python train.py --dataset="read English sentences (LibriTTS-R)" --decoder_head_dim=32 --decoder_parallel_block=false --steps=6800
Rows from block 13 of the audio encoder, named by matrix and row number. Each number is 500 + 40 x the weight over its row's rms, rounded and kept within 0 to 999. All counts start at 0. Numbers have three digits each. After the name is the row's rms in percent of the matrix's.
# c10: first pointwise conv (encoder.blocks.13.c1.0.weight, 128x128x1), inputs 64-127
c10.0 063:428519479481588506482540515516440512469460522517520574431541480505583431543546530494428503498548494436465446489508516473496546524483528467536510470506510512450458497503454537544508472513418537
c10.1 087:489494550465510573502524500550458510571425468448627489523502503489473458485486512506485515501552499523479517461523519467507437513509522540532513509538510505488494565499451528526522454494499505
c10.2 134:427526469448606516509554495523493500527500501501514550504517526481563476552537543485490517553511503485522481490458474437543527534509555528560537557508500491458514554521459475498511510465474537
c10.3 069:505552450504553504494484468518448521519510526495466493467583488487478472517517520465527470506500549520419489469493436517534575521460553402551575544510542483475485517455436453510530487504499506
c10.4 066:463538483497584480509531456490470498517442584558488548514570467461556492553552477494473446544575501524461518465521459440492524571497530478549538499503521498478499514560432454496490493457542509
c10.5 095:475466492479504508490468479467508428479432436529424451525456483536473511492497507533505498499425582484487435493442555481472489510513516508510526459508642422576496485484583489483460489531458487
c10.6 084:529480578438485565495516486536459541545427508441589514508468500507491460473491517511514553480569511544458511459542509497503410515503494505499511499519518502483523546488465520527506446510491498
c10.7 088:468518487424567549473535505528534507517517546465591484500434452438500569516575570503471489500539582493488543453514514451534483482483480474468504540520519566542582533472460494504482460525465482
c10.8 051:466534504497574515539521512482468464536499485549579499533506506454444453542548474504419457548483537480536496480449492440532544511497507503507506560500499511478522526533432490488499508454492510
c10.9 113:549425585486496510495510509519480466530469468505452432469486519503435506462433546540542608490536525480520545542542525533500422475530530545539536547506546489437523513454461484537515447508529474
c10.10 072:489487547461535579521554500541456517577460468467636496529508506492460441501487507505484486499563514506511495449516518449508482527498530540541511516522506509475498568505429551538504495486502490
c10.11 095:475518406453546503550572495487510472531503548526474495504553504457497426536558549457530437515515531522511423474471494479491544517531512489509501611472527479472513556544468505522509473505462509
c10.12 157:514489572471490529486513490546473505550425496452556500507501520494489487449492530505532566492550497534473530486552514523504369495501504535514518512535520503507517531497496505516530438509501515
c10.13 077:457525471502565555520530518513479506535528474513597492528531494489492466566517471513446416541543506479540477481492492432515613536507540512550502504500480515479474537524431523516482555467514474
c10.14 101:490539525540451457509434579506477557498541489516521486494457517543478523552508513545486451488494462524533458538530436533536536526533489469490520442494516564517510420527509529503435541495501454
c10.15 042:530534417506578534519519483450477462532472492502549525428525482436510438509579479505495488535531523490469441533494514457499523514503497455506548564495492485438522553486496471479493488483485548
c10.16 119:425514444467601488496575486540482499524519523488542531493536509473532448550543519462502495542505499496499456460464486446532543527487557506560547546514502483467522550509421468518508487460452518
c10.17 080:456516474531567551529546461536464479491573526570462583451501491484541469545556523485503562495574476405461475506517548460539572461512494473492498532508412502447512467536488485482546520448527538
c10.18 090:454551425462577502506537497504484465532511539510491483488539505435498472536567543481502461545506495514488470499479502478489573539524518461510518574508548491498554552514475475491523487478464498
c10.19 082:501571455524547509444460496545517442463513528477513440466510498504500488549434480443491479375580521408442523457530523460473536528458516401496490435520463531542462523493500495498518483534483533
c10.20 071:441453475470522500497571453523479519497428529492492545390460491479520484561559520484535544521548602477427511547477505477541551488474576463579504533514508485441543547525496511524522430529474562
c10.21 130:554410498532494536529539518461488492470518532573473548494449447508501522499507491518467507498527516482426456493524501464451525501512458515459431467528469463468508476564491448457537533493500547
c10.22 051:425524465503563505521492523530512389510495504536542495488527516445472485534555489475441457593445527497544477490463542452533541534489507467510512535486499478445481557505447484479510532447503521
c10.23 060:465498521484536580515531506548452530586456471465650497535510504491460442519507489515471469507567515518517496466514522440515511532494514528543510506516495520479480582509431547540513500479502484
c10.24 092:467495535437551525516540499524458471534449505476567513510512522531484460560459536505514536531560499497491484474525498474532503525497574554573506523545517509465508550515394576512486525484510510
c10.25 076:464506529470541582501548507538447523569466469468646495528522513492479436533509490497479453520560514500536484454508512435524529525507543526550522498515504510473482574505428545530506509474508470
c10.26 130:513488570463486530493514491545467507556421499446561508504497518494493484448495527507530564489556499535464524483542513516508375500506503532521520511538521502498516533498492507519522442510500513
c10.27 086:480465506482578477518555504519535496463539548528463570454437472548573474500519534514567542498523498424452518492481509478526482481506578500568420556492465530453553496494518565512552474504444568
c10.28 084:452527457525560547520507530525494512535539464515597496530522498510498473569525464508450417536532512486550482493478507433516623531506528504540504507499466515482465531519440526507492552461511480
c10.29 054:440554498479550529498505492480500478533509502517587462486522504469456474531538490476440452556490525465570496471472513461515536512487524489530485540487511501500507565528450525538468533435503486
c10.30 075:432465389485567503492547461492440475525515532489449499433451480445509450537547557444534469554532502497445467509516497490506560488498527492517489561490482483442582534530471502512489426476497549
c10.31 159:476531460543546527514507528509512503508566490528544495525524495514494499593525464497468411522502511486556491497477513452517649519507520496520498490489478512497475510519477517499491572466509481
c10.32 068:444576435476541524490498483471486382500526460468510523514468513451567532507518574445452510493519488515483531451436510427524526491504481501478528529487479466429552553494460541427532480456495535
c10.33 104:340489449431587511571527477477484451541540566450504531487489459501519508549562520487467476507515496551452521500467502445538501522484493513514498497469458472505521542529485558469515574455465501
c10.34 138:538415449505476540469581462499488463484575474517485498536559526432503470514524450503429465544536531544547436478531538544483497523539497497483470499489496419438509561506491449562476555507574508
c10.35 056:423535427432556551537546506469485460497467512429509494466459535445493474540564517459515470505495555487579460474485536499507521488542469437474500482497556510478450533514532503528495502539453461
c10.36 110:497539445472508514511449520469444415485534450501499415580468481434392468485434471485456385444473539504480554437471519513447505472496518507496501554499545513526488499556501544465522447523492524
c10.37 054:458521473496493475550540524395493456493505453519453568511552499477525491492534484472402499524516460534539416436456402499516515558501469488452531533456513450467486528533416449439496510421514498
c10.38 105:425476444445519517478550498439506526515529487539412528529511474499549534514532516492431471525520511561449496472463473485497542453536460532477485573523436479434541519552458528485508535398529505
c10.39 082:419506411460513497496549494447483515539502445520475533506507553458529511505571525458439471505515483512537429461442424469530558496513487521485549557440481444464480539527406504492508531420521465
c10.40 145:511460475439586550523523487433465462512542529463477479522471455478486510529551528468468467507484498543429507447473493474503531470496448547468439564526518495451519518534446529455516570461455494
c10.41 071:442498440491502470506589511492516526523495443520471574508519538497594514487601503482473461549494471495612421458433432485501521509548504504498536541437501464450504537542455477493493483411505510
c10.42 106:449528472470510551478534499504516587513491468539460562484472525506582557499566549483495510510523536492528510506459459494539525424541460512480514534494456509431555475540439523489535494369527488
c10.43 073:440478498487523521523505535528532490496459485555505561437472483500561537489607536465404458490448499501533476447428497473548482478549505505499558522466512505420550527537448472498490481424521472
c10.44 132:431463479450609504570533499475481483529526561469465546500494438480520494539571514464480436543504500529429486464462506430556521488486475525484496513529529506459508475551521526452474586461493482
c10.45 053:461506508473525547514498539522461511463492421516496565533508497466553501486559522489396481510528527455496520440450479429510511416564472495461527554467463506426500561543434521513513436436501488
c10.46 103:457522457498478493513545493441493490503527420537469559572557561506573515459537503494444502539517468533628465414482467514526483487539484518472536514406487456471495502551471475496518530411539476
c10.47 086:460539504525575499534535463528471459513482597416532481424505433453460535554489512471544576512520516442407509470536483510553522533444465438476545475534511493469549514467486408479516480553528497
c10.48 059:445526482475482550504529482468513464502495367524513551573506529472565515500552515501414501532502480504543496431462484502505503468540472519451503570450526477383480580522434549493507471501521477
c10.49 107:468519501483507558441486501494443450504549448479429437558497487490463491486523461456528545505459444551510503422440500500497517464507458478473510552481496491507513492517457523443544476477445433
c10.50 119:465539446527498540515505495498485451523570457543486534519579523470512466482591474475490483537502523557570426469494493521502505494537506447490533465438516440464435499526490410503453546411550416
c10.51 100:519479492487477556511532520511472517494496422564477591539527546495580504461561513532436502516503527486612479459487499531506475447561509499487530508396470490445493491543483484516531472423535496
c10.52 092:462582484525506507553540548460456486517542503517491520575546522478501488468569474492449478481486457553629444410448448477520505509511508460490564475430549474480474531510455455492476494485478431
c10.53 093:331474466455517465561508493415443406514450508412449531456564500481498518552520498426528520473505471524450506565523415508488536534500499483499518493503509513507575480494541503468511531452435495
c10.54 183:525518497521517515538572522499513510484491499530530563529497537454541506422527496535497500506508580476630466492486498497511433554545524491502494507376517511466514510471452471539519459481549520
c10.55 118:468482473448539439535466471513430477520460586485494513448543463467476414579500541496577521541529533488486466505519497458553519516415504480516473475562521499567488463488495498477531561464494518
c10.56 055:426514474470522487521550518499516494523477497521510578445512538501556499506596558487471525515468529418556451536423459499548540514546539477534544535449463491420495542515415484545515481411495517
c10.57 151:521515534501493525568526566520488534465477509485535541556431497507469474460491462578535532448481576406534472484472506474503466496565545485519503488465495527447477468506454485529506413457534488
c10.58 064:403503430452528496504584447530444541487485497467516543447476468493497523513582524437516508519542518454430490504501444467575500470493502473520505516516545465436490521458431579502480456479547497
c10.59 056:464533472512490477524526516405487483484523412540477591511542527465542509490552522475417482500548466552542440467449432482524505515518468507471523561440482441441480520532421504465521497391531499
c10.60 128:432451451428522502501513498478513494507475509505415509511509522529532536555539527476435497535438452588418486513468468528511589500510540574572447519549517503508507498577478567505509616471532487
c10.61 093:402549449460541461473486456495415452546462564500547497497445467425478460546559551492540535513569522498412470513565455508566474520503500435516530483503567478439485475487515472512512518562514531
c10.62 119:423477497465446453510481472489422442511435530470429469476443465513463476567488516473526531504530466464406497560566438560527535508467493528504475503503510507520527414556524501443534548497464502
c10.63 101:454455498471507461529543459501523512526461476599517652480514526486633514506564586467514523554488564432566465506471482501533504524538507512513574527463516476487519501530468477513501488443482535
c10.64 084:532542464509514469498456532438512557466471479483519551435514511497538554449497503588460490438481496444507521554443468452505436556541506469476494526449448490459461479428453453513490517483538523
c10.65 065:497454477472584491500474479409457430481480454536440530413484474494523493519507484493483484488541497526419550507537474480510563437509481494494504445543529528440489484509552482522490483492470491
c10.66 109:544518460511418457491472501407514549492531509546545522424474501558523536485529546482528532391506494452529589532494486518515509426496513505513512525506419473538462446513507519511491469510553487
c10.67 113:516561422481536526468527518456430476484537566469522403530504482419454444494527443486481438468518557497483465459535521524465520501536504458498512541508543522495521485555498423508517415521504489
c10.68 066:564536488489541476476601528506438429471536557476468499518462515488480489501606523510469462471493488536482463464492466486545518449540511500507521516524555518444477474520536496481462483482541454
c10.69 125:408544489443549500530517457512427441495484553497416495524481443510484433545447461438540500532506459529432492479540437541500552503453536516544490518532556486572545436597487486425533513439502523
c10.70 109:494534462521566527453536534436469460465570517447483428575486443416418444459518498485502487466499524480485456433477514494500488473542476523473507560486489501477501497566475479482519426491509453
c10.71 085:578550498577508420454521485582508480462522451434503442475530475491438521479496509524547561542508445471462499548457507427528502504509492458492469460542471559462522478433517460492461488511489482
c10.72 040:456500478481543495436548458512476516486448498504529518439488478473535487508641529497421506558535481451465434505509448490586520499467480459498515553506515492435468514504435460481503486501507488
c10.73 119:608503521582501408503523501517499551504515513459544440458565478518391504498467498499551532560490471493454517511491470461513489499479530488532474427558473527543491519487503539489456535572505483
c10.74 096:487517439464480528520504461468444482551498599552476524504504479459517484571586537477505510531507495540439423485543433536541578479435494520519482489543525444519469447587459502444499538492499453
c10.75 064:596507452485483513461492492509487548488524447517550446468489466435438485485532477548515503576532487502400466506544481503530496500491485482489527488503554433479401478473494446524448490459549508
c10.76 091:597492488557519444448515515493513521442502470469478459449480460538474516477484484525439486492492536427388525494503546466487470439520501486505449515529505478501425511500549465534437505575465476
c10.77 120:445521539466429490492494452496459451488479536511420474435471478483448440517443442459536483468538506518427530498596448581484536444460508454516479506529506511544530462492558504487504465544468513
c10.78 079:568472448479509482512458538503493486529495413535441473522475491457475524467534489534447456594522552490509417467486539451481447551564484471476534517483595471502456460383489456439473537491546486
c10.79 079:478527523484534523492452549555528481507536459437455497528392501506482485515560513534498481444502507480486511483509440492558518433560488491486481484506495527403501452477442488479515461471512451
c10.80 090:537514489541532507446485512476557534507518451475487496485519509490479520486477473581467532486446498434483493532427513446521485535538518484492509511520473509470538507405554461495469536509586566
c10.81 104:599461490551495497496443546514550543509502439538523537474478520497534523483488471573505528474539540445578496556496550461455431553564508484506496523481450474478514493438470414536496520553558490
c10.82 085:465547483455556495443480495442508511503512470457535458510480513412474559467513533553424514520519530499512503503516460472507465548527482483484568538453540467513461525361464488466436515511553484
c10.83 121:610499471545512456453439526449508551491489472465510495442444549474484526485453477537448461398432478434565544568411491459469460506528457508435523494452448500491512479452507470512534496540562551
c10.84 110:580517505547512445487453535466470545439516498466501559485478491530530488475501428535499530454443501445488512508458481486528457532529526416491493428445453525523445469468453518523499530450558517
c10.85 127:543457534483582575554490518505510482478482512443472538403447474506526542486528531556503532455488538480464544493483519482520451462502509482507417462520425547412541543432495500560509473516521511
c10.86 136:589501518581386479510481533505560546485551484523511515535514532530539537466470510552521527496496483495530544548507539524491493480526501482499478503498469513486491495445558502532482524570545536
c10.87 109:626516495612489491447439521544571493455498467522486472531527466473529571483458539559456534524508478469467551519482538420486469533540504481486461492537477497469476523418524458499495507601551547
c10.88 097:632556529554492437453466471462466577465475497469559461409550507498448525464471449519403499442485489450515531528506491476477493500475524449501545431491484481530432504471456506520468497569571476
c10.89 106:604457507573443478494511502518547556498554511549490546499536493527583531484513482517521572458506502491484560514520520494490466475498494508502492517528438465492500524438530415539511477595541586
c10.90 134:480498459419599500521577481484497520546479509545527549480496540478545529540535562515492511544552508469515511546462470411522513545512478541492518550510546493463516546483465493519533546494476523
c10.91 085:478494410508545485453499490540474471503476549459535491469462457424454545551602563504436465574544530507467474464495524448575567511496541475529538509546464489514493499525484508500470496459572521
c10.92 113:488465499527493470501522518525512514501604482490450552501553496469560492470539552529611571475540469494511516532535479484546444477496492506497471589511415474447530499436465479587491482468545525
c10.93 123:420513461449613526493496480490440460495474527517426495522464442475496464558504492458493505522509481532414473483523452495520560492499467530484480503557537498505507462588503491468539520445500493
c10.94 108:576520477585544471464473518510527551541481421478469458451565520463450497498432519498443469479407478488470475575396537441467474548549441508421524499506512554451482453477540471526504517477552520
c10.95 074:401497493437569500518486469447502433507491529492519481549499487469483457521535436430455475493508540541458511443538514531469560480515487466504465475523580498467470492586511480495546463456489491
c10.96 122:480510460453492423485543543456488504459491571546509542451454513561555513495535497529490545427475490480541526556458474530479473559566458552464469510488393512479498499496455570494484508475438528
c10.97 049:534472452453561523513466463478547509518436462481458526460484409452540535486537495451506494509540516516345475508504490487515510497513492447511530503534507472451513530441515471520440495495475510
c10.98 094:519476563542479463482490509540555528539446533432519424457552516466472493480518418517534449507509413610562510535467434479461543516519534539552489505565542528516517555530413534523462526508493422
c10.99 110:490508538516400527482449504528573492500576525504494523547482511537541544480496556515546513554481423552445524420511513540506481443496505510517492494502506524537539496490592562459492495545478495
c10.100 106:514493546524429521495513476546537545521533522578511517503559523550513498468453467491480423555398465578500501559441491522471540493459457514474493460530508503542485497528557558495494569524451476
c10.101 077:526495471521479546454502460509447441490500425491464438472509459412535435480558478433506437506486568476442484457522526559431465475530459462473504561484471457473482473542513466527531504455516496
c10.102 071:491506452479574530501537500527475533517462540510549561427471500483564459516603498462486452509525505497499439513511517475541497491514490486511473523497472543427483520597476521504483520538529556
c10.103 065:480486497503495534492514518542464541482486486528489501421427492519469569542508520543546560450478501396463516580531498529565540497517545527546459565542465539478512474416462592562483495489505505
c10.104 076:506479477444548457503567472533473501514531560574541563401525482517551496462612511472573595533521499504514455511484493483526500540494516444523536465429506487472483514529482477503506478463517540
c10.105 103:455481550455539467559511507510415466479463551511466517460486476531461444519545487475524481533506564518466496455520527511481548492477535497525508502540550542545519465574527467449478499436459489
c10.106 125:523534528529476473499447488504510518552490446462538447441500547497422439466461434501522466492390484544526503545424559491449523552489552535544525504554514499561460510491566552496472505536472478
c10.107 137:532473532482512459502444477460605531524506472493474459506520504445545568491466472484512472407543541503483528497543471516458468494493482484489581542478476440499554533446490474600519505479487504
c10.108 129:475485517489551537556516491494507514467454524546444580470512455551574489477551499466490516511513567494467482481514583489505496455513475460483480467511509520432410490543560499499395519442472445
c10.109 127:526490504511515411440464466510554523512482527544487510427479491523531581490446476452462441538410467489520523530434514448480537505416479517472530485544525484559497468540543542508503549525520523
c10.110 107:498579461483536495443459498439559540450541482511491468536492471493548513482498498486483477499496500535552501512483488446465464489526422509428489548472452454493443553501509432543461504525443487
c10.111 094:510451490460551524494576471515528472533478562519501524514558496467544473525588528444478475558468543530477439462473535483514557546472502516513500581539497460497508571569465433507531478500454538
c10.112 066:474496460485460439454573470495511471501462491409467522422475506480506465489630494448556556473498525472557472513451474510557486466531475476475489534493533539446552514454450589458438486463459473
c10.113 081:508540506584497500435404509540457487512506475493469436486505500505482480448499405468477468397430509544544558495443562489483488490508512439511569434462486517531454478498542511451498463471481417
c10.114 101:509480548547467475458454464516528545496532476547489533494523509534553511469475499478509449535380464538501509501415516503504518483427503504512506436516536514566465458509561537486472558517486491
c10.115 135:474479534491498405484490467528545490515539489551509519474489515552523556487470504455502404573455478523513537501403513439480508514413480536477512441536500505575511489491582538517498541508473551
c10.116 049:486502468460523518529549488478453470506457515518475503415550470454486450522578520465472527581538560512493488537477447486518583528515548431553521536559540474421464572520495430539466509456492481
c10.117 106:547527471494519524468549508492498529425432573536498527483409495521528535455505495529440484432463427438537517531461523485458441514507461503447392464456376503493453504495483506499540506583480555
c10.118 084:514547481559489442446488538504506497510470512423507419464474526491467514468477478474413406472400467555566486538429577504454465499538461502448543482487480549488442557480553524461461498544441454
c10.119 112:461502470455504433521532482489521508552501516562509536475518536526548542531539506505469483498466504457561460576437456493507483566526448533447538533502463465480504508493487480499514526456475530
c10.120 109:554526520488573529517514513492466488464505545456519459502474483463445538492463491548505591395523562462491533491531446487549491461496543473533501496517467498439522523434438444559490423545511492
c10.121 099:446480562529472482535498453479484495538477511415415528439559442489527445510545400447562487471546532546381530465557463531452547494451514447516509483558472496530562490515510472502510474448510512
c10.122 126:478484533521389471456426522514564519503575550480492509527496517572536530523485554537561556526496443537452533500538492576514499448500491513505493508498480521543519474496595504492431492527481478
c10.123 121:503464509495451515486486503571517553504536498511483484490554466572488516515472499501515519599484456544407456500517519557494570484453507528534466453559519584530515484532535581468462557548480484
c10.124 094:519528494543428509484410504462463477489471526492455436456483446498417492519447438472542501481503521561378505488562498554436530495485485489487519467532504499538509444484526462478501423496538530
c10.125 066:490552395470502510484447472444482471539519533522481504499460500448574472497445516458439513475406535518536488492451543524505516525489479436479595498489435477434590532439507504462516487507519548
c10.126 077:442482462544456505522497435506412449546480537482473519403517465481439496521524499445592602497527567550371487511537458556523538516440518432513540486511497479515508453487493449448490448526514536
c10.127 153:439507448511447530560522535509439415457434527480481504532439493547473459544542526462502498530554516442475484483559572555484468538526501485484423457479522548524458493541537533400501460542423534