A small encoder-decoder audio transcriber, trained from scratch.
Model: 7.37M parameters, log mel input, encoder arch ecapa_tdnn, encoder norm layernorm, encoder activation relu, encoder depths [16], encoder widths [128], decoder width 192, decoder layers 6, decoder norm layernorm, decoder activation relu.
Training: adamw at rate 0.0023, 6800 steps, batches of 64.
Data: trained on read English sentences (LibriTTS-R), 15625 training examples, 27.9 epochs.
Rows from block 4 of the audio encoder, named by matrix and row number. Each number is 500 + 25 x the weight over its row's rms, rounded and kept within 0 to 999. All counts start at 0. Numbers have three digits each. After the name is the row's rms in percent of the matrix's.
# mid10: scale 2 width-5 conv, dilation 3 (encoder.blocks.4.mid.1.0.weight, 32x32x5), inputs 0-31, a 5 kernel for each
mid10.0 065:474480492473482507513505510517494502509501510463475483467465486491494482487464476469470464512516502504509474477479475486432460458479464499514504503515450463469457461453462445449447499503512502505467460471474476503520517510513481477486484496476473481466473457464457460459479496492477479468480484474471507488508507513468469474467474464468470473473478478475479474496508507503507470481467463466495486500497489461465471481475472474475478475505500507509502481467482481471485484495500492
mid10.1 125:506508510509511509509505504507501505509511508515515522521524516509504509510550550554560555508511506505505522519521515514505515518523525506506509508515520514518517519490483501500499500510499502504544539546552546498504505502502464455449453450522525524529530504504506506510529515518534536523522521530525539528536541545527533532532536539529544548541517511515513518503503504509512521518520522526511517507517514520526513527520545539547551553504497500502503514519512516525514522531535530
mid10.2 037:503500494498507494498496507509510505507501516493521515499506495513514504488524533533553555494517501513507519532525534527516517538501540517509506501505491486496508517560536574573555520503510509519523513538528527502491507493488536529553544542501519493514493514494496519494501491497501503523502501524505561543552541545512523512509502518533525532517502500497516515482502507491498514514522526510516500511519496460478468462448508520536530541492495493501491492514519509501450459443439450
mid10.3 093:516515511514517507497500507503512514511516512528524525527521520522511524514533543543540550505495503504499527522523523525524517534527541510506506511517541542530536526513500515497520506503493492503544548536537547510508504494499469465468461451531526524532532497493503505505534527517505518523520523517521519532520523526537527531529527549542537541546514524519522527536540519521530532532525530526516509517509508494507500506506539539540537533499502504500502520521516520520530536531528535
mid10.4 267:521519522523523514515515517518501500502500506522518525522526524522525523526533531537535543512514512510511509505507509510510511511516510515516519514517527526530531529550550551561548501500501496500528530532532535518521522525527536534542544550522522526526526524523523524524520522528528526521522524524526516513518519519526523528526527531531531536532517520518521523501505511501506525525527527528505510511507509502499504512511530529529532531501503504502503524520524524524553546548550548
mid10.5 062:488495491497485505494500499493508507498493500491508499494500492489496478498517528518510517492507504503497499509510513512423449430441434502501499494500501503480489475562580571583591493492495497499504506507513512481499484502486546550534546561499500490497495510499506499501476500489500498492505505518501510530519524521495512498505504499510518516521501496496495493493490501507496501501499516503504506503505500431438428431430493507494507501506504504501494492490504489505513504513510509
mid10.6 138:480481489484484478474473473477489483486495486475477473474479480484480486485479479479480475460463459468470488488482485489487513486483480481474481475475484484483488483526538521525517495493492495492481470477478478504499512516514579576584597598481473479475476512510511510513472477491480473477475479476476476475480482479475478472480476478481481477476473477473477480498484486498494483482480480485488481487484483498492506495500482479479476475500493488500495475477483476480530520519520524
mid10.7 315:515516518519519511513513512515496497500500499513511515513514524523524527524514514517517518502499500502502489491491489491490491490493492527529531531531521523530526529561563566565556516518520526515517517524523520500503504503504579583587583577517520522522523506507506508505513515522522520518518522521521534532537539539516518519521520521519524523522511511511512513500499503500500522521526523523501501500500497494492492497497516516518521522502500501503499520521522521521519517522525522
mid10.8 060:509490506505508502505506512512509505520508520509501519501505481464485481469512494501505502511501516504518483485471475469428462443477457517518505511497501497509506490448427428442431491492492501485488491499481480481472476477473468461470469473508507491509498465452451445435532517525542525504502497494485517510506491497515504488504506495501502495499506499492505497504507512503498510498485500494487488494495484437428431440455508494494496495495508499500510501497490487501544529532529542
mid10.9 037:493509492510514493498486513487495504484512492505505504492513511502500485494527522523538517496497521502497509525530512516536527544512532516503487494500519502494504509549532531555572520511514518502522511518511531492499498503510583565572568568494517518520507524524512515509494508478503495505517520514499544557539568542520523501509499530519525517508506511505511489516480497496490514522518526528504517521507505475452485460470524499518507506486502485490509502491498502498464442454448448
mid10.10 047:495507498506499509499506505494497494488497507513494495505505515505495514500554569565562568505495498511500494504495482493441416437416417498505509513495510498509507516498504500470458485487503502496537519537525520506493498496498524539532523508502501508494496491512493501495513521516524519501516502502516536529530530532495515512501514527535541534536493514514496512500502500502490496508520518513489492488501496478482488485495522526516516533495489509498497506508510503511562544561555563
mid10.11 059:495489500509491503500503515507496508520495515510505510528512488470488492483481483487493499506507517508519478488491470477440470449464461507513513514502472479490495490434431447456435487498485493485470485507499490440453454460447444457463481506487498506496511459449458467459512519528545534494500510506502488491506517509498503508495511493495507501496490501505500516512502519496498497496502503502480499498487496429433449445466498499502501501493494499502498488493503499495534519546551543
mid10.12 039:506505486494507510512505496511511506518505505508505500506506483488504511491515521551555544515508515500493489506511483493390396403413423501512504498502485500502505499452447450460462501506492489510507520522510514501489492503497467450483484455497501511517518494511500488495511513506504518496489511518492511535523535512487499502509498494516503518519509506490498511486514513482492489499502499513498488502492482464483489485493515511515535524487499487496493510489508501508542527542551552
mid10.13 035:509504492498504506492495488502515482483510498508512506518523513510498500514531549551562551514484508512503458460475465473428396415420404501481493495500496513508502509487468486489478475499510495498516512524513549514497484502499502509512534519485487495494498499490521510506498496513499508483493502516501512534528514506483511518523521489513505507536509515514519520511501519497485489486510494490492500508500491494480500500472521503531521541513499515516503502499494496513558534548568551
mid10.14 031:504489507503515506511503499485499495493493496497494515519521500502509482486532538548543551500495502510492535538552513516519546558498546504488487502489504504510491496516523540521558520505502496515508508533510525494514484498512476471484494515517514495507502529524502512528516484518518511511507522522502561568552568559517497524527528529501510545537519509515491485488489498516502526507502528526495508506513514453464439458434518505518517522499482511490519504504509521508450456436471470
mid10.15 039:508494499486513509500499501509500501502482486492504507519519499498493493504525552535525534515489494489516486497488505507410429425437444496484490497485500492507507491429438421426451491475488495474517528507507528510503506511509462446450463456490514510496508506490497490504515509511508499499514511503494536522529525537510500501511502499518500501504505506513488513494486504501515493483496503504488508491492480484487494494492520525516531537512490504510495509486500501501555530547565550
mid10.16 038:489507491496497507500492507491496507513502500511511499502495502513506489493540564562547571491502498486510497472478486468405406416411417513505495491505517491493508497435470453462477495484500480487524518513541535492490500486484461504474485508510500505514491497519505500494505500483502516497499510498518510527520523504502503504492513502502521500509513505487507506492513494490497496512515504502509508503499497471478496506491517499516516529507515490504485509513500496485533547558554542
mid10.17 139:488488490486491485478481480482479482479472471474481477477482488485485488481479476480480478488491493493493488491489488489472479476487482474479480480477482481489487490563558565552550497499501500504481473480480474502498503501501583585580585580476477477480479505504505503505477475476481474474477478477478480476475479479478477481472472478474478481478477484480482478495492496499498479478484483481499497498500497492497501493488470477479471477500498498503501478482477480476474474478480482
mid10.18 054:504486485477492512502508498517498493521499520477481468469462509500487483486497472471470456511511493496504505496508482472424448447459442512517509518503467473466456475461468462480448502504507501501486459479468461518501523507507499495510513515492473475464468475486468467473495474486488469478465468474468514504510522523501470466470464475474475459466481474475483467499490519519517492480468461466481486478485492444452467478473492462465479459500508501493497498476475469480496475487493482
mid10.19 089:501517507520518509500505509501503493506502496515516513520521503514517517522519524534537531504500498496503491485476482481468539456484484519503502519496521523521517514515530479494501491493495492489533529526529531438433444441427525515501523528529519511523517523507523529520539516510543543512509504511520512522523512516510518512514515523521519519518524521511519519508506512489509520509511512504485484480484495469450477469464523518529517523503502500497507508511523519524562549575574575
mid10.20 055:506504501499489511514523525518492502516507495523525537509498482477491457463513511518498495512516525513514475495490485473420443425464468504532526497474519501516514469459453448456438489501487474498503505494486484524518517530518465464460473477533514514513496463464446449449508537556525474515517507509497544505520538536523518504514508510515506510501514510501518496508513516494515512508506505511487492487498499453460459468469522508504524525505499507496511508512500503521529527534542537
mid10.21 041:512493498500510489499493498507500493495500501511514520513513493508502511508578541580573569502493507492511498486498507503389391426437454509509508498491498501507495504481490500483486493500487507483540521527541551495484495495484498492520513501498515505505502491509508507502514510520514507505517509513512539528520512525519510498521521512512533526526496501518509498494491495501506502514496501498487502505496509471478482487474518508535530530503491513498491502496504512517538530549555549
mid10.22 048:508508508494490508496500513500494502490504504510507506502512504491486502500525509511526506507490495493497487496482469493441398421443431496500501511506486492509491492435409408423396503489492489494516489501503499471482483480468449460451459466495505490509498473484477483464507506511521532493502492501504506490494498492515497506491490517506510509504512508500507491493494509505492506504501489483503501498506491480470486497467508505504523518498500495490496511505494496492532518522542530
mid10.23 062:485499488503488496499504495498498498509508496507495507507517490490493492483494497490510508507499496497507498486483475486467437453453447491494508513500490492486502500410416399399413489503497503512484485494500493461460467466447441438448462435492491486494501476480467477483504514512504516473480491499501476494493483477472485493506499481495502492502486495503504504489510511511502480479492497501482489501502498468488473473486479486494502506508495502498494487494487499491508520507517520
mid10.24 055:497499485478494519503493492509500497508507496540541522518513518522512494480525528516509508503518518508510478467469485490414452431432420510505484490512529522505491501445481462475469490508485486476519526508516497435476468465442463472481497480516528495515494502527507512524555543501508506505519512505496509500504495504509518509515500506509501497486525524505508507508509510507506500522516512509494491496491474448441465444438524524499491489490493487498486517514512489498542534537545535
mid10.25 047:503498501505507503508491506498491509493506492504504516513510495503508503501528509541538531494506490498498496502502523516401381427425433508505492496492480508501485498566554584581605505488480495507493508501523520497484492488493504511529531525503491508490512493510502492493490500512511504494493505501495523517532527532495511510496507490516517508513494508512508504488499491506502507501508491494493494501506506465474487454441510501507516500505497496490489511495509489508500499496509507
mid10.26 117:484487477477481487491479481482507504497497489486485480475469488491492486468493492490473474481465464480470495505502502511553558521553541488501482484489469483474470477502493479496488526524521516513485486480473474538540539535532462440466470472477487470472468457452448441446485501488475470484493479472477482475470467457490484477480481483491477478466486491479477472490476457476464482475477477469494497491492493540537536524534489489477474472490485470483483495484479473472507506498493492
mid10.27 043:496485508493507492491509497495487496510510518512514504497504491504510509495508531523514523503508513495512472484484489481428420418453423501505511494503514497493512508415409422422430498499507499495506519528523515476487488494482461450458458461489494514491515509493515491490507520513500518508511515516496500502534540514513504517504491511495521528517492513516511490493510496505502484488501490497491483500490503477470497469475521514525520523496511512496491498486510495495517509550530546
mid10.28 038:493498502510499499502512514492490491512495501508507491520509491507499507500531520535541569492488494510495489499489473479383361413411378486489501490491498503491498492482475452457477496503494503515513512506527517500496492511498486480469493488498498506518512524496519523497509513504514491511509500492513523525529514499494503504516519501495508527526507499490488493499510515514503489499499505505480506500489501488479473492496512504517511520505497500488492494489491512515515526528508518
mid10.29 040:488507501508500512502511507493500507494511512495500508503499487501512490498542558562541568493500505514500523536520536540540514526521548502508508504507496493504491497564534552554580503490514503505527524536536529495503492507496582582558579574510511519513496504513503506507514518496491514523514499509505513542519530520517509502508524514506529515518501510500514516508502495486506500511519503507493504512511497492487498489483513526512531505487490501502492500512511518497453472445474481
mid10.30 067:497498505511507513502505501505506499495497505505514522521518502509499501508554563553542542497509505494511493496504499503453432435428429511507505507506530528521511505515535500498517503494507496490550552538543540485498484486486543553534539528512519506512512506513511503501520510517514516515523520506509534545536527532523515516513514543556538540529507514510514510502502496503503512515520515521496502495496507483478483480482537540525525533504496496498496507507503512501555540545534542
mid10.31 102:493494502495494497502502500502488491498486497493487487491490499507503499507487498490498490498500504506499462466459456466461477461477470502503505506507488489492488495563572569564557495496499491500486495496500490507502508509508609601613601603497492497489495515515511514517494501495491490492500493491490511513523527521494497490497491485488490493490497498495497498497505505501502495499494491490495497502501492473479488484483491491489491496497498505495505495496493495500490496499504500